A small self-supervised image encoder, trained from scratch.
Data: trained on Sentinel-2 satellite tiles (TerraMesh), 14.3 epochs.
Rows from block 3 of a small self-supervised image encoder, named by matrix and row number. Rows with one number belong to one neuron. Each number is 128 + 24 x the weight over its row's rms, rounded and kept within 0 to 255. All counts start at 0. Numbers have three digits each.
After each neuron's rows are labels from the 100 images, of 14848, where the neuron reaches its highest value: "top examples" is what is common among them; "lies over" is the class under the peak. Only what is clearly more common there than usual is listed. The data: Sentinel-2 satellite tiles (TerraMesh). In brackets: how many of the 100.
# fc1: MLP up (model.blocks.3.mlp.fc1.weight, 384x96), inputs 0-95
# fc2: MLP down (model.blocks.3.mlp.fc2.weight, 96x384, transposed), outputs 0-95

fc1.204:128128128131128128151128128128126132149128154140128174090131102128135126134128128128101153102093128146099138128128166128148086108169156090128128145128128130128128156128128159154128054125128128128194170167128113104128158072165132162128128171128128128128099128128173128120087111141099177187
fc2.204:095157094128137151126121171098125126128101128128104132128144148128095128127165149125128140149137189073128152128165128128122137179128100210131128140127157126116121166128128199128116128133141123128090093128137128128075128128128126161074138128165128128153128151105090128135123118086128140128
top examples: water (96); main land cover: water (95)
lies over: water (91)

fc1.69:185134079128128145128128128128061146128099171145128171167128112131128145128117128128090164128128128114140128123088128128128104128128149128128128154162084128106128128128115140122137128158098128091114119136128128113162080128172151128070128166104156080128128128154128109177157178083128128129
fc2.69:129128114128128105123096128143138128128106132123059128101105128149128057099120151128167128131108125138134128128180119129118097116117173081128122139131083171100107128128112143133130143128145137128119167099128128099118127115126089163171146079103089103160128091128128138128153110170175137084
top examples: water (84); main land cover: water (67)
lies over: water (73)

fc1.80:161128119120085121093128128107110119130089099128161102162093168068160128128143139128128123159095095138128185144136111128130128128155071128128128141128075128128140110087128128128128051094123128119146128128128128085128093141108128129098165102109128144103146113102164101132133174129123128112
fc2.80:142093149128147127128126196105107103139128138128128128107096128183131112089119128107128128113128103087109149098128138147143168143134186123112128095158109128109071166155128129116106160100098086150090128128128140109115177079149095157109118112128107094170128158128128117129128091128128122128
top examples: water (72); flooded vegetation (29)
lies over: water (43)

fc1.281:168134124128133195128128165104116129171128180148078189130163137128140151149103078128132153150128159121128128128135144143128150181158128130128148115112136126128128128074063118128108122104128129128080128107128128125128128169132139128128128083118106111093128079128107128128122137128128083102
fc2.281:148128123130120076118079132128128112128131122128159110128100128144110128114147080128158137113103128122169117120114130163128142074128140139128128128164174128130137128159182130158159147115161152155128117140149128084166179101101164177114138167101128145128121155128145128128160067128127092163
top examples: crops (74); main land cover: crops (55)
lies over: crops (61)

fc1.112:128090102128128088165141209135128119128123108117128128118073163128140154089106128163130099130092128128083128128170163128165128111086137084154128156128094128135122146147128128091128095150051128138126128119128104128128128109101143134128101156114128128118122094112142105087128129115157151122
fc2.112:152128114107101135128116074135112148133079144168131128145143128121135128153128157077105115128138099128133184096101108128128128159168134113106128128136142111078144126151074162126128157078102133133184113167139162157128110128128128150128126109128146128134128128128120128192073124147128156167
top examples: water (70); flooded vegetation (29)
lies over: water (43)

fc1.62:128176183128084124128143104133128113112148156157107178150160116128107164103144096128117135128115128110142136127145128111128128112022122097131125148115087074128175114128159146119128157128159128101144110154128111110086109119118162128128137128117172128128128094131102144128105147108129135128
fc2.62:128108144128170128128140161119128119168130153195141084132128128064128128128091160128128101132150157138109128136128130128060149155196098119137128112128163158129133126117128134128169128176128120128155130101148103120121104128137095105100128172099085146128117097128162122095128101128137141154
top examples: water (80); main land cover: water (70)
lies over: water (67)

fc1.107:119146171128143175128131073158162160102128128159094115128123154128115062157128128128139150128108133113116127128175099128128121154151095093128151128128183100103107127063136105124107142145106128117177103155128148159146092081153141129143105103093128128113098152128128105145128128115105128110
fc2.107:127128128147128050118128140111063097128167108128170113140128128128128128133148121144116099128102128128113159077100128128076159128081128114108116158160128128137155126154088135128116102094128179128076128144140128059118116114128147128128128149128101141128177146125159128096128163132128128128
top examples: main land cover: snow or ice (33)
lies over: snow or ice (32)

fc1.245:128128128100128129096109128154136164096168126124142128139115145128128104130115162145102096089138128128138145127128127139122116120171175128096128118176120099093135128128128131116128077140136144168148128117128127128092176154112090147132128124051082155107128108128158128096083128106147179072
fc2.245:128119128125153125143128117094127128193070146126142149092136096087125139110128093124128142150124128168132128143150128102154128128084073098146121135148138167143139165146142122128099167128113087095153123168128127153142070080147154089103128128128163121128128149122105147128161134115087106148
top examples: crops (64); main land cover: crops (50)
lies over: crops (40)

fc1.179:128105187107135140120122128110154116115128128145158128164103128113133113056113128128156178086128145109083100152115168128128128128135128140128156128132128157128091148181116128128114155137128142120128156149107148093138121128145128131128151071080175128128130128107117128124194134079128173113
fc2.179:114128128128106116172106137128128147128141108122097128128128087162128109164146135128078128153128128173122144175128128128144158125128122150128101128137082121094154111081128078098159128128128118143125160138156128173128128119082090125128112180150093077128128100145129131111128136160098065171
top examples: water (70); clouds (35)
lies over: trees (46)

fc1.382:128175125111129143130092107107116128149110141100107132128128128110128112136162166119181157160128128113159128154046128128096087128152128128130128128158128160128155099153074101096136128170172118165107151151128116089128102128159076153113127128099148137119095128128142101133133150128091128107
fc2.382:142091128102128128113175145147128128143174146178133128155178128096170128165096128109100167121123128128128163120128128110117139128128150128133156128079113128128095084103128163116132128128128101080155091174157141109127185104128162104141126171128111128126179128144138152135098108132158152127
top examples: main land cover: snow or ice (38); flooded vegetation (27)
lies over: snow or ice (39)

fc1.375:103081128128076128100185087128110158128100128139137127128151168138189160137120090104128128130158127126128117181144128120156136090139128111174127144101172128110116111123128125128116167147129032123128108140111133107145128154107101153117154106128125128097133123128128119128128148122171128128
fc2.375:128117108128147128102102161128144128115192140112121128152121128090083111128118124145082125128128154128128128107128122097115111158078110128128095088177107182125161128103126120088128129145178174146144128128153095092109134107115102115169107160128102128167128128105145097128145095128124143073
top examples: main land cover: snow or ice (35); flooded vegetation (28)
lies over: snow or ice (37); water (28)